From a checkpoint of a small audio embedding model: 6.78M parameters, norm layernorm.
Rows from block 3 of a small audio embedding model, named by matrix and row number. Rows with one number belong to one neuron. Each number is 500 + 40 x the weight over its row's rms, rounded and kept within 0 to 999. All counts start at 0. Numbers have three digits each. After the name is the row's rms in percent of the matrix's.
Before each neuron's rows are labels from the 100 clips, of 14976, where the neuron reaches its highest value: "responds to" is what is common among them; "loudest band" is the band of the loudest frequency at the time of the peak. Only what is clearly more common there than usual is listed. The data: acted Russian speech (Dusha). In brackets: how many of the 100.
# fc1: MLP up (model.blocks.3.mlp.fc1.weight, 1024x256), inputs 86-171
# fc2: MLP down (model.blocks.3.mlp.fc2.weight, 256x1024, transposed), outputs 86-171

responds to: emotion: positive (77)
loudest band: 250 to 500 Hz (71)
fc1.750 097:492475642484559499555568515510376489420531486468466598473481539484525541555558558411458516533502435504539463479449487530477487518465433435526505472485500556408512497492515552532443483463537480511541479507557479514473560509395466490519557499471487512550501477
fc2.750 113:502531526474481463553471509510533540489498511511549571505518571512494496556501507534506515536513470442466526496497508475495478495501540514412537555448527566538487449529466466500575451516468447496465479494527528489480398512467512518488511482535511470449530481

responds to: emotion: positive (41)
loudest band: 250 to 500 Hz (71)
fc1.386 107:521443569492505506583523534412449543441513524520346517456483480417563552540553587493443507466457417496594481493481456519471494526495477446576496446507420527459453467484530575487488518454576451501507500541570502491476527523448532503529478457479534515494499517
fc2.386 121:472531542509531515492505552509554466512491579519482555552457560530492498498548490537565485504485535456466532519482483498489451477507550468407524519485517525521522489489494481499589528502426436470491479534474539522550424543480482562513522476453475478493537440

responds to: emotion: angry (71)
loudest band: 250 to 500 Hz (55); 500 to 1000 Hz (31)
fc1.431 099:485478521506479454590537460443505481485527480403466574517441546524558534549434514496491535481440428548507488487488444543481424489515494475492488465544544460465493537492492526542467484491540513484497554454461532437498489526474504519585512482425480463488497471
fc2.431 114:473504560517506516501521385563410501447505503449545516452563516485494490454523492475455504440398483482509452498521501490515500525502532542510481490469552486509455508537484521428496441500500499451436537485496527514440491501529505544524521540584591409458481448

responds to: emotion: angry (58)
loudest band: 250 to 500 Hz (55); 500 to 1000 Hz (35)
fc1.8 083:488453551496552473501536501520500470517529493482465542492475509526561501600512565412490549475486414530542465500445489489543440488576461480587538474483483480511446521498464492509455496458553478465508503485442570460510512526438522514577551553500507521542525437
fc2.8 106:480452524563533512448550453508508503548560426477544524479680534535487519494503486547508556485458516473511452526499511443582527539524508537543491504477527523508503462534506486490519376454478517509511467425494528546423506495527548559480524496569585481449518446

responds to: emotion: positive (58)
loudest band: 250 to 500 Hz (82)
fc1.170 108:546496482549524516506512474527537535492531520482503522431494489459452476570555600552530532546480387515564488498563483503453414516548480446567529511496551505497575473493425467505434437440504493548519536453518522492525576423540473452497549525445498521527434494
fc2.170 113:572520457529433534531535487471540535508540487524489453467496459527486527487535495471435508593511457481475633527415509463520465481490561585566520449502483453426432510498600499525471504546514540523517519541468485494575491485459525508411585561518476518473535547

responds to: emotion: positive (53)
loudest band: 250 to 500 Hz (55)
fc1.331 096:566581498581564472543524461546505465454507469551556479444451461559454523593577619416532499521492482483623486481528550451462506506409491493463502549514494540496535511472527569537487459455516495471505499479546404452469613474416505460441518502483466512519526561
fc2.331 110:559511454516478501524558471461514574464544511481511503481541493527477454537542550480499500512490475493488534492402469472461479510498450577518498461513461491435442429438556484478480444497486549474507517491434523533541470508460531493448525548568521529465518505

responds to: emotion: sad (62)
loudest band: 250 to 500 Hz (51)
fc1.437 103:573537489509559474521592526464387482436554482455496518484527514552455460506528510536567586561496498495584484479516472522532490524503474451521432505479536415530485511425529466455530473448458492518510489467464449487486471458485537587526506577479483468470463447
fc2.437 115:523548439480540544454466495453484480468464490532523468510461435503521464473492495508517539536530514521489478475495534528497563472496523521516512512548470453461511495455548579588509561460441522558563505533571488502550547562524502460519478534473469575514497584

responds to: emotion: sad (75)
loudest band: 250 to 500 Hz (55)
fc1.555 081:605494510525530485500517503471482527444524499421463490475511488500495462531564478516488564481533448426546531472499455593479570499533496490536491454525549499506468492412478453513513467481518539503548572461475458503496538535528552484520488482454470448497493544
fc2.555 093:502565508450568513423449531454575467566449525548483505579392482526533502486459541532573483494504517527483515460519493546508519477535472465473515558532511497532553516490513545514539567421425454548508496474571546552534508547500513505496439459454437561543508478

responds to: emotion: positive (61)
loudest band: 250 to 500 Hz (65)
fc1.117 119:494466575456494512475499497549516502515510496552531507569470513402483494485545456485451476485482432547524394477555511461470429479489471479568538477378559514507549494525423521435453513421500414472500487512550492482462560501461457516529595544487512565512471536
fc2.117 131:515537514463487461542483511503538486596483480582471508500447487535542506518471474526554493492512531543449523487486470528543494501407610521436541483525475516449504462483515487501528564512512496523488527485535501538509497550464525451485476475495504547583565530

responds to: emotion: angry (40)
loudest band: 4000 to 8000 Hz (29)
fc1.524 121:481538541537528450476469576509528520424497549517514494507545522475574534545498471481527523554512511551477456493459516441503512498471494506509528421532538494559501458524499554456500477511501441546420533484525440484508530476488469510494575544477490464457442489
fc2.524 141:517473533555613532425475435534438496465463523476493501518544527552540522546459539428512536462425546528447431491524486551411583476509575519481452495533563451514519520511472567476473526530540491539492557503509516534485503499520500467489503559500516480509499533

responds to: emotion: angry (56)
loudest band: 250 to 500 Hz (53)
fc1.16 090:474509563468549496538471552483520541534507569461432521488505543456552556562530501541502495521465484474522495488471431548498552372482501478540480477520608532455490524477535493442484483463495461462490471416519534453508491506386480480572565513480551518534489537
fc2.16 091:465478535498425498486473499519529450550509487518536532436578539492464609485488517494484535454453513451535556501493451526504508518495479503487527534434494523475472442456414480431559515471489462512494499496492535485474494524550444553532532538449466441453474426

responds to: emotion: angry (41)
loudest band: 4000 to 8000 Hz (31)
fc1.580 119:507533478471569472543526517420442483530502510444428564491508589514501551513503515489501469518443504474577424531459475478511482458487504499475469479514510503530488456516513513485488460469523430473510578440558458470471595453476447514527501538430516556539452456
fc2.580 126:497519506527568521516491453468440491442537395506440473477476494508512542493494483412502470490510538550500544460511569540537582483515503518497480463532515449533548535494498559517454566545515493454455523492527497471567558558547499510494523504486572470540414515

responds to: emotion: sad (65)
loudest band: 4000 to 8000 Hz (28)
fc1.379 121:518489512478503488503503574444420518485465480523424478460522488507499477535440593529485568556425527472531506555426464478464461483468457541541463495478505425508487491424523556466518451448518379519561512471474473504488547502468474621515482524475515475529495490
fc2.379 133:501566524471532518523448553486491474520487471539497496551408442499518455507442512504551499500481521550462456467535602541542525471554542476524471492576554453523591533467498523522474569512486504510576479500573498485559565553510501483514466453534564515584463542

responds to: emotion: angry (38)
loudest band: 250 to 500 Hz (49)
fc1.254 093:482453532405511564493498501486414440489500498465519559454424513532581533513464553541490522533516461486531476480461485418535440466529481500555507443572531478471508516465460446442463497484556464505498512531540462544460485494414514564519499503494493482547523528
fc2.254 102:480566476551490467530488473483469503474488479500473512477542481534497477538471561502545477460479529554480415502490592515564559596489528507532473476525488530539584547508530512515470467527439466561529477553482469567554491563520587502495491443631566494524514524

responds to: emotion: angry (43)
loudest band: 250 to 500 Hz (54)
fc1.329 120:488514471520489510538570526462433441551559475456496531467496575505445483495517508575503498516464474486616458523510496487585531551527499383513512498445492499498526462510526482474548461436475523486523508364487530456441525529484509467569512561436540539511492448
fc2.329 128:514507500505497569480499434499458475481509472507475501435497457498481494480494538426467470518464566537575577486491611528517589471475563507545494471529552492494490558474516518585517502534503508504473551510537479492517518503528547514510534563519559489505408545

responds to: emotion: positive (68)
loudest band: 250 to 500 Hz (82)
fc1.482 095:540469517527485491527562492511392510448515523500473541461476473538471532533582634415500539534490407437594484452489511502478482509464503397516499521561488515403566491495436570520473479452454467514552511453547448533469581434453480541470478503434483529557539512
fc2.482 099:586493506518510504513518462455504555476522543512568489512524504564522467564574456468490512560449520539424589516415514466464510452523544596502522433492509510471418478503585443521503468513532470541529524553493477507526455496469519511447551553505475547475546522

responds to: emotion: angry (58)
loudest band: 250 to 500 Hz (49)
fc1.416 102:494509503451510486584556476440510449550489536443511495488552566507586510541511497518516478523520492534544479451446498562502490501500496519535500426513551530474449486509518439497454506501540507423496467500464534429494532477484504505621583489483505439510565504
fc2.416 112:581487566500457519505536522546452471468501488513509511429535504525498514496515490468421490498443538487533566534491524532438546411496538508460501502441548522480477530478444517605557477550546535480469525609534553471479471492541499572458507569532541471454465481

responds to: emotion: positive (39)
loudest band: 250 to 500 Hz (50)
fc1.661 113:492491487487495422495525481420573466484489495499459510452520583509515488497532515425470541518501429513537458454509484476487444465518531483494441463424554502568487470475547467471468477506526443493516496495506505531513499400457400487545539477453449520536515535
fc2.661 111:482498487555504524516548544512548487460541568513463487495480462429514497475530446448495453509438533486416550514482513466499530376505506480547475481541517465509509553475584444445507543557512491444518468510425567443551520558502444540506565529469460471488504491

responds to: emotion: positive (48)
loudest band: 250 to 500 Hz (78)
fc1.125 091:493501476441583448443603534544489455498577552542501532517467501538499525517565549499484545549485511496515500465507498461528544497433530390510525463431541479534546549451404494505547427450473501462455553469558465490495554465452449532487497516454481502603584541
fc2.125 081:531493497534541475538574508498568516483568520493483513583482488511544501422554458502464487544463463555457517567442516440487498529508519512560459485547498464445500628545572552489508489533452489559535478493481580456545522506503510515482594539470535525522528548

responds to: emotion: positive (40)
loudest band: 250 to 500 Hz (45)
fc1.164 103:519457517533522516542552510495396484450570496549402434448463477536516483560487468407523557524449493445556461502558561480484492449498445488517557527570510461456446440503467553412511526442556503431543544440565462481471551453466549499450536436466500493518501539
fc2.164 108:535560501486552552466479475471531477495491460536449521584506485526539491584507520454503486517505558512432547484522509515429538435479490465465552546552450525548539522437531509467512559488497482547552580505472517531522452601479500495483488513479494558515504482

responds to: emotion: sad (70)
loudest band: 250 to 500 Hz (58)
fc1.105 092:565474506520560490510536519524358557471478561436400513478517499480531482571491511506534545482460448455521499502448410457495508532494478518566485492538510494548490509435525475497535489484512419517536546470523436493484491547484496466524482506480528475497442537
fc2.105 107:498560519432566507437427549460544486560462522561491490560409522513525513511461502543529503514502478561434448460519507509466508447547467472486451535470516510519494489504498530479501581437442488544516471507577557536547538542489480480504472467456462547525513486

responds to: emotion: positive (44)
loudest band: 250 to 500 Hz (55)
fc1.160 118:495527545509523490448508520564460428395510451475525464472537498507484548497466553487534488517541512540551474529513467528629541485473513552475447526558499499445465512402518489535466510468467553508495541405460554411536487526499492532550542523499442491488439458
fc2.160 126:440483533398482549495457508494479468501497507525494495421497534437551533494490517538517510527526469469500513489543505517558443475512486435426572520469479479492461505514462555516494545479540510532494500571499511450484521537432449482463478515491483484525511533

responds to: emotion: positive (48)
loudest band: 250 to 500 Hz (54)
fc1.616 103:516494497483572437551544499483420518495549542539475477521405512475494467506571490533491552472462434543549502536563523549523412589480485380472556473506477547503557503487459484490456470498529433504513555447578503476581543497511473509511472515479468466584482481
fc2.616 116:462494476563503501465538514455504562466589553499489496529545526510498499501555478451475503468469513527488508545398419468557528509489461539469501457523481506474505512489555441491510480486500439513550471449433490547531555478472464468481530482464497497484509422

responds to: emotion: sad (68)
loudest band: 250 to 500 Hz (45)
fc1.14 101:589465485521512471509494536508440475480515521459426514471544497523477468520499542550493573487486525453544500519444406547492547495468479542517460450508552461535497432432545491507542471482497439509512550405487419518465540523503514521512488510464507442516469498
fc2.14 110:503579488478597512452441514476489462504443457520500523581421518518487489488458508513574521494516482542456464438519526545472552472526516467478492536514549506523543514493490574467513572430411467525497497475589535551588506585511509480515460483470515571559496504

responds to: emotion: angry (51)
loudest band: 250 to 500 Hz (50)
fc1.687 092:495475590465462451564480487514526502538529522452461556492441525431499553473482564526534495493446497464519500554429473494495457446536488495424512489488561496502472505449488559502533457517495534524523548501436487420449482530417484483578472461448511525504461500
fc2.687 108:493472547535540547466528450503505511466454520481560514503590534537496512498500548522462531456420522474524441487549529476561527507529550477510521501482540530514479473588456522482483470542519517490414545519488523461460468449512527537556551573474513441445453421

responds to: emotion: angry (44)
loudest band: 250 to 500 Hz (55)
fc1.498 111:492493561551499475507543533567541533485542485452449462510494484467540519516455525527455499509434426513487453556418414544511443492428462505490528448502577556462423463454509493444509466485500536474496459491456515532457509508490483513559517470453547547516432445
fc2.498 115:507472567537524468485557445508465521516509516453512497501559534548531558492523452448517429453507594512432437551476516492541502607505535520527539512500513555540534580512473464452493483506518506457435547490493556552490452501551508505513534529586567435497515523

responds to: emotion: positive (50)
loudest band: 250 to 500 Hz (51)
fc1.155 103:490491539460545516527526480476411513508540539524505578555563531537529522483551474463466495563449495563527501507537531566539425436514497435551572466431483489514534460482511494419493496471468498483498474489582523556476582399442514517525530576485575588476530515
fc2.155 104:515514527469447505537468557484555462496490461521505464538552495498525516465547532490466504534534516477435500453515493521492510473491588453425508503517488530478480473488505490495498506523561495504537533477507558431542507507476524476497507547473565496478522594

responds to: emotion: positive (43)
loudest band: 250 to 500 Hz (46)
fc1.275 114:472505497505545530492540540487482418511551487546508536496554529549431482444505506561538545535469502535501462524518513558546493488445447468525590389515588533532495477453512475428486490450549480518516503436560533450503452458461525563494519515507542459498496465
fc2.275 116:504473505486476490512520554473507521502485534469512515527449521485518465501493450525567487506488500490484438535532470587493449509411551491442503468514476549498509611504503536451529515444454444514528497491453508548497505542466500534520420484519519478522573544

responds to: emotion: angry (78)
loudest band: 250 to 500 Hz (53); 500 to 1000 Hz (39)
fc1.578 086:442529557510527522564521504538541537505510533402487529455474504471565566565468474518491534514485412541480485548440484560516463452499489499487522449532563472468469505490514513541474479469523517509543514543452545463480516488379515475590538490488494484532498477
fc2.578 098:515484576545456438518500437558467559501525500472549544427666563496512589505523483497457565493431493451567478541490497473501493510493491550525485484456533507521441493537454467479525434527478470469450495494502513463454475452575527538539525537523509442422486450

responds to: emotion: positive (42)
loudest band: 250 to 500 Hz (45)
fc1.266 114:499457582537567472532503515461519519421529518586484506516469509440517528555514469481458520490481473558568471480541515469504473540469457397564454437415443476435451429492482565447487527416532477451501434515582457451436543463478494513504543516471476510495501520
fc2.266 124:494521520495541552514492565509537476527465586524519508522506552504536520518508528492503485511525595448477548523470514525464554533557598497453508523517513519532516525492526491444559522517465425471543478491484521576584493562488486503490529492513518490483547504

responds to: emotion: positive (44)
loudest band: 500 to 1000 Hz (36)
fc1.699 109:453478534465488528570518508476499536439513518481530507491490540481508469536459522476440524448519494509555482535465458506552430464458475512490517472486517560455464515523527480520456531468578459499485461518489549430499546510452523491558526506491485489543555447
fc2.699 112:455436521567485497540520466541436402513520492512534494403530566501550549452542520453461545499495484460521518538501481488490536520517478526525502515472488498415494456523482514448510449527558478479491580514487499529483502490556494520526525558505502408366465516

responds to: emotion: positive (48)
loudest band: 250 to 500 Hz (45)
fc1.22 099:535470494527513489479529488483456480445573489493483526428478549492511468554560615421504535551505463495550439492542467551466462476544418426566581538527541488496538537522427513453424420499497452508486520545528437526506542396518420455499498518471471484510460483
fc2.22 080:559542475538506491547543466488460472469537535512460465509465487591585513492545471451438534557507507504424530554397548484417527459483521529542501467529474491452482492437562491572454489494539476501475532521550497481618492549483449451422574522528491497527465526

responds to: emotion: angry (58)
loudest band: 250 to 500 Hz (47)
fc1.421 107:462521542501553496439510515496500452444502470508536504548539543525494503502474559454469459577505483554557454524442457512623527462473431491496498522468531523441443483437500500462480497454511473515497587443481509475478525521468485481576526514470521517514527486
fc2.421 141:488540543392436478559471550521483432559512530502555512469504511522507519509499530566465520541502466471508545536553561515578513470505518488458560497471491471541473505492474445508523465517531543523481485559525475503403498524481506507501487496519509454494508521

responds to: emotion: angry (55)
loudest band: 500 to 1000 Hz (35)
fc1.283 117:481515558476519497532431556510460456501468536555490491503484498463506506471496556477541463477512470480523453535461455384465547500432418544537570470525583529445603564490518545492461481489510450515438516550516457461484535512413540452557482507486489551461446494
fc2.283 108:487563518523537533500542530489527456550488549516469551582461500583490502481503498522487526519498582522471520530465468501468564518519522459509476461540508491481535483534509513528499515562512436522526512512559466461545498521487506536523425458450458482538512477

responds to: emotion: positive (65)
loudest band: 250 to 500 Hz (46); 500 to 1000 Hz (29)
fc1.295 102:457447531535511479501509502478426512425543501482447502458459513470546534559526457414469519489452454467560430480548496452523539530393472492493547492486487493472440466468499568418496506423532473475515486509585477526472542432450537527539563445502519471525499481
fc2.295 102:509546533491499573467467565508547482533464529570485541569435524565520458530510476519533468472529522458464494499502485524388524489502524443443485546553491560516545506479497449473574507471482440517557483532508521499544462567479514532480483467462509500525550515

responds to: emotion: positive (54)
loudest band: 250 to 500 Hz (76)
fc1.420 095:563470505547536527505545503466452526451504500500545547378465524576465477574560575477542508495486500489613495494466491454444478461515517424512457511606520542433546485509438566478477483483472455487512565408544454453513600439493488509479482495431481544552541520
fc2.420 103:586492463578487496524525442475472529472534500517529509513501479482471478536571493448470450556443489519484559520429505462467538460487514592494517471490465494456456489466573438524474468530564492501515530533455483492541490506447545515423510546550514564513510473

responds to: emotion: angry (51)
loudest band: 250 to 500 Hz (52)
fc1.697 097:521574506501521451586600517506352449509497560402450512486501483413493514430542507506505500534507520471525457457476561552480432534433465492471495503570550493431514525510493510468490462491474545474548546527513561426518524485443475507640498486455457412476445526
fc2.697 112:546396546440478508457527481533492491511509488452569465441543520496498494429564480458419567458484551504546517517519445461519483483508490507530516500449506512461465475517472456484515441542547555486446473563517530490407473459524526537475500571487492478491466491

responds to: emotion: positive (45)
loudest band: 250 to 500 Hz (66)
fc1.56 087:550537469506532454548567488476498479541509519504451543493507544436538433507533460442451507534510466511539517505468452452504536537523467455527537471492543541441484454496517490494460468477481461531497478529479525418463596419467533542560499508472459492479611445
fc2.56 058:499510494487470545530501421463462495520496456494507461529487462557527547483492526474458477569419497529489504512533549520526534532497557494488471455566526412512446531504508495485521483541546461509525531510543474493533558457524479490487481481540500519532431449

responds to: emotion: positive (45)
loudest band: 250 to 500 Hz (71)
fc1.678 100:558535546507512473546552496507506535433544486541523557455437475526468522527569530467505498517515447510618467530484517582478423462496458459509470474545490524408574508460469548490423432491502499534504449492517471506498550435490444496456498542453494500434454518
fc2.678 100:578505460513453519462497469452500498458440505517514457514507426518467463556550500514499514558498496525473550515458492427477533503467559503495518415545434471480450466495619453493513448523526492503542497540529447484541493465447533438515542561504475539495505568

responds to: emotion: neutral (62)
loudest band: 4000 to 8000 Hz (48)
fc1.744 102:453473488611458565480456533524532482464524548424531554491545536498533441446497537474480533527465518578547489477464412495495477468494510451522471502527580446548463445489454452489501512475514525554414518547534489446468539541473514516574532536441547506421483435
fc2.744 110:511450451520434514459489540446489489495456601560473442481476489423513464557516508455428467517471536528530553505437461441527440505457432551484515511424413504480467453489481434528497504464519490486466453554499554479496493484435518455490508572531450524530527531

responds to: emotion: angry (43)
loudest band: 250 to 500 Hz (48)
fc1.236 096:527491643496533509579535499548517475495532498500520521568521527469494555514519520414506502482465450549538497508482480515557453488565430398606571451469511449518486441460496516459426466477513487515448488494496496514423522481469456477550572526487493547469461494
fc2.236 056:431464501470513523539482521469541574525622439554512448599508508457570513541533514505488502529483558508546493537493483523537463472496508538513466521536461500506534540537491490509580504449520477571500465439522550541534522580504484514511447453499446512551480447

responds to: emotion: angry (73)
loudest band: 250 to 500 Hz (53)
fc1.711 095:541452505471539456528506482511520490523512488475445536488500528494562526517530630483611490492433462492483473487428496499567476408556485510526543417458498505539485518500522467491509513471499461465495474500466527391453519535468483490613536502466510511543594557
fc2.711 103:503406551508468529462514481544502482531470478506559486503582547512576524494500480541455598471432510507542496494545518471609535448542486495487507500464524515517510492555450490467513433573533522512472519537485553497395492489545549573490479511443452485466453441

responds to: emotion: positive (65)
loudest band: 250 to 500 Hz (52); 500 to 1000 Hz (28)
fc1.353 097:475457490523542476556543528444497581531533591562475443465415524514471497503551454508465555508477491561613468489503535503497457464561495471466472525486487506517524484493498513489512472469552438458522559443563547425466499472511483494440559487439496455502540538
fc2.353 104:481503448563496512454500547463563549492516473505443466519479507549471437511567492462530466561499510501503513520383456464493458498499429481504486489558460498480519473522589513488494527507479547463597475493418527489614544512450434533412522495493466539494583487

responds to: emotion: sad (65)
loudest band: 250 to 500 Hz (54)
fc1.440 102:562479508489536458521494465523472595493498566411450525427483486492468501547599475498489556458410480465501535477557433529522561464505486508555529485523514484497483505403472462506522422485563516538531551465488446499470529542513508505511492478508498398522471556
fc2.440 114:465604536436567503455428566527547481573445557571501518574424500529511522532444550532548510475491520499495490457560491551508527455537492439486507556503542519575534504482485535500550564455466468563514519526591514552512489539523473484528478494444442523531510496

responds to: emotion: sad (58)
loudest band: 4000 to 8000 Hz (31)
fc1.447 099:537505474461511453541508562418422450489476527511479520476536492495494496524486581510525598553549554475488463568415472489456491541496506508530555479467480484519487479468457488456524468476545434523536502434490464500506551496521462527499453542451564428495499463
fc2.447 111:505540507510570476478469491441452477512460503470495502536454527524525474539452480453599524490506487526450425472500531575459496508514535476450449499545486541478551510521450573475500575478446450512559506446527489525555557542497481493486472473480585526515461531

responds to: emotion: positive (72)
loudest band: 250 to 500 Hz (66)
fc1.376 118:486450563485530515573540498457448503440535495564483516478475518427528558530486477450437502459458474494549420486557496512493480467478486479556475484456554481454455433532500574450436488443582429491525488477546460468461583492486464536530572490467510529468477495
fc2.376 127:488549508480536519541505532519554470536461552572508554521457519523541508556475492495545468541477526486452533520488497558470522490475576481428509517517503540514531498479511508439548521506448442515518508486508502558547445607442513499513495445491482516505541447

responds to: emotion: sad (65)
loudest band: 250 to 500 Hz (61)
fc1.601 095:536520494470501443503573567530427429484506569476447475473484514426471488505483534491599549470487536485538473559579501506558567522535496495478515457514516471479566501489528460431501493487515471501509533471510508480477501495461440551483482496467451416394512521
fc2.601 080:439453524580501534517509520515479448485481547507506517472434482527496517489515421429560463418535579480483492485481492496560507451494526498480426471484496537484541508480487528475558536529458493448518532502467542516469531559468483484477550525454465477485462464