config.toml
arch = "convnext"
model = "audio embedding model"
dataset = "acted Russian speech (Dusha)"
train_examples = 26041
gain_aug_db = 6
time_shift_ms = 50
input = "waveform_16khz"
targets = ["emotion"]
num_classes = 4
embedding_dim = 64
norm = "layernorm"
activation = "quick_gelu"
mlp_ratio = 4
inner_norm = false
wave_strides = [5, 4, 4, 2]
subsampling = 2
layers = 12
width = 256
kernel_size = 7
am_softmax_margin = 0.2
am_softmax_scale = 16
init = "torch_default"
residual_init = "none"
optimizer = "nadamw"
lr = 0.0012
beta1 = 0.9
beta2 = 0.999
eps = 1e-10
grad_clip = 5.0
ema_decay = 0.995
steps = 8800
batch_size = 128
epochs = 43.3
lr_schedule = "cosine"
final_lr_fraction = 0
warmup_steps = 440
weight_decay = 0.1
Rows from block 8, named by matrix and row number. Rows with one number belong to one neuron. Each number is 50 + 12 x the weight over the matrix's rms, rounded and kept within 0 to 99. All counts start at 0.
# fc1: MLP up (model.blocks.8.mlp.fc1.weight, 1024x256), inputs 52-103
# fc2: MLP down (model.blocks.8.mlp.fc2.weight, 256x1024, transposed), outputs 52-103
fc1.854:56 51 71 37 50 59 49 54 50 49 63 30 47 50 40 46 64 63 37 55 33 64 39 41 63 56 67 45 58 25 50 68 75 61 43 69 68 41 27 26 58 61 47 39 41 40 48 62 49 49 48 63
fc2.854:46 52 55 57 48 44 41 32 45 57 35 56 70 48 62 45 43 41 48 53 48 54 46 57 50 58 65 63 44 48 59 44 97 51 52 62 50 39 59 32 61 40 47 39 58 62 38 53 52 47 56 45
fc1.855:60 49 57 50 50 51 54 45 53 44 41 49 61 43 48 45 42 45 51 59 58 63 55 28 31 49 59 48 33 55 61 42 42 56 36 45 44 50 45 67 36 63 61 56 52 41 55 49 40 58 49 36
fc2.855:57 76 48 49 56 48 55 57 55 55 55 60 35 58 49 49 41 41 53 48 50 43 55 58 52 59 55 46 49 37 41 55 46 44 52 58 43 58 60 50 61 47 46 38 52 41 59 55 44 54 51 63
fc1.856:56 38 62 58 42 45 42 49 55 46 56 57 35 37 46 48 69 67 48 59 31 41 42 52 69 78 42 53 49 29 51 35 55 74 30 33 68 59 41 64 54 60 51 26 50 53 52 51 50 55 53 52
fc2.856:76 54 61 38 48 42 64 56 64 46 42 43 54 49 39 45 31 49 53 51 58 63 62 42 50 79 55 49 43 57 47 58 44 37 34 60 51 36 50 34 68 41 64 47 65 29 57 41 39 46 61 54
fc1.857:78 57 39 27 53 48 11 57 63 36 39 63 89 24 55 61 54 66 53 33 34 64 47 58 60 78 83 47 26 63 52 51 59 56 23 40 51 37 58 57 53 59 70 17 58 39 21 64 50 48 47 37
fc2.857:75 08 56 34 61 31 74 72 70 26 39 35 45 40 46 73 50 44 73 11 61 40 57 15 57 56 53 32 92 55 55 63 44 28 56 73 42 33 27 31 53 13 84 32 80 36 99 13 45 79 42 52
fc1.858:53 61 51 39 48 56 39 65 64 47 46 41 63 35 44 57 51 57 43 47 51 44 85 59 57 49 38 53 56 39 43 44 46 66 53 42 51 48 55 37 49 74 38 58 24 57 50 59 25 50 47 51
fc2.858:40 38 67 36 49 42 60 57 62 35 41 30 29 56 54 38 36 46 56 37 48 55 52 36 52 48 44 72 37 48 69 52 64 28 40 57 59 37 62 39 50 49 47 41 50 40 60 43 34 57 48 71
fc1.859:54 55 50 52 54 40 43 44 45 41 45 49 47 44 73 56 56 54 33 50 50 59 62 62 65 67 42 53 39 56 64 65 50 49 54 40 54 40 43 50 64 53 55 44 49 53 58 62 53 52 55 67
fc2.859:50 42 56 53 48 52 48 43 50 62 49 51 51 45 53 56 46 63 54 52 48 49 55 64 51 39 46 54 60 49 47 51 59 46 48 49 50 48 44 63 59 45 45 49 41 61 49 61 48 46 58 45
fc1.860:58 25 81 37 59 51 58 71 48 40 35 35 59 38 26 49 35 53 30 54 52 45 69 32 63 42 52 51 76 57 72 53 53 53 47 86 53 50 31 65 60 63 67 48 29 53 33 58 61 51 70 57
fc2.860:40 39 64 40 51 44 71 59 47 52 42 55 46 61 52 36 37 58 53 38 28 47 49 52 32 41 23 27 24 60 46 64 24 42 19 35 65 21 47 47 48 43 63 47 59 35 60 51 74 56 61 56
fc1.861:40 54 34 43 41 47 46 52 47 52 50 49 54 65 55 46 37 51 44 54 58 40 58 20 62 65 43 46 62 51 51 36 57 61 62 63 45 42 41 42 53 44 50 48 54 66 56 58 54 46 57 60
fc2.861:49 51 43 55 49 54 56 45 57 56 44 51 51 52 56 53 52 44 56 45 61 59 47 54 54 59 53 36 50 51 47 48 32 49 52 46 52 56 51 32 52 50 49 49 57 52 53 47 67 56 49 52
fc1.862:45 57 59 41 53 22 30 37 73 38 48 36 51 44 52 61 51 46 53 33 56 36 47 63 61 51 49 66 51 55 63 59 32 42 37 49 36 50 45 67 33 64 70 37 50 63 44 36 30 55 63 46
fc2.862:40 55 44 49 57 42 49 41 49 69 42 56 64 53 45 50 41 49 52 53 50 31 62 50 42 51 51 79 56 40 60 46 69 54 37 58 50 62 50 61 49 52 45 56 49 57 46 54 31 49 53 54
fc1.863:31 39 53 60 62 32 53 31 63 30 53 36 47 30 46 55 82 58 55 06 28 51 64 17 46 69 67 61 76 33 50 35 54 48 42 57 57 46 46 29 24 41 32 14 48 57 67 44 46 50 39 56
fc2.863:68 28 78 34 39 39 75 66 54 21 53 41 36 49 34 51 29 70 71 07 38 77 42 55 53 43 37 53 57 41 76 86 58 19 27 72 40 50 54 38 49 21 69 35 72 50 58 35 53 72 38 56
fc1.864:57 43 45 58 53 32 34 39 36 27 24 60 54 42 60 52 48 63 37 42 58 32 39 69 37 76 43 56 68 52 47 62 47 57 60 50 74 49 59 63 27 42 72 37 32 41 34 38 25 73 49 56
fc2.864:52 38 71 36 23 65 72 72 64 41 20 53 58 48 42 27 30 58 31 57 35 72 58 52 35 16 45 79 36 48 59 47 68 30 58 48 84 30 38 43 47 33 66 69 41 31 66 36 62 43 65 72
fc1.865:42 57 70 55 37 40 77 54 56 37 36 43 37 37 57 54 44 54 46 41 46 77 66 79 37 57 40 51 45 41 71 34 52 43 41 41 30 29 40 51 54 67 54 40 57 57 46 28 48 56 43 42
fc2.865:64 74 61 41 55 49 41 57 55 61 52 47 46 56 50 46 54 51 46 59 51 52 57 70 55 55 42 46 27 45 41 46 35 60 40 50 47 48 48 72 36 58 36 49 36 67 40 46 53 62 50 48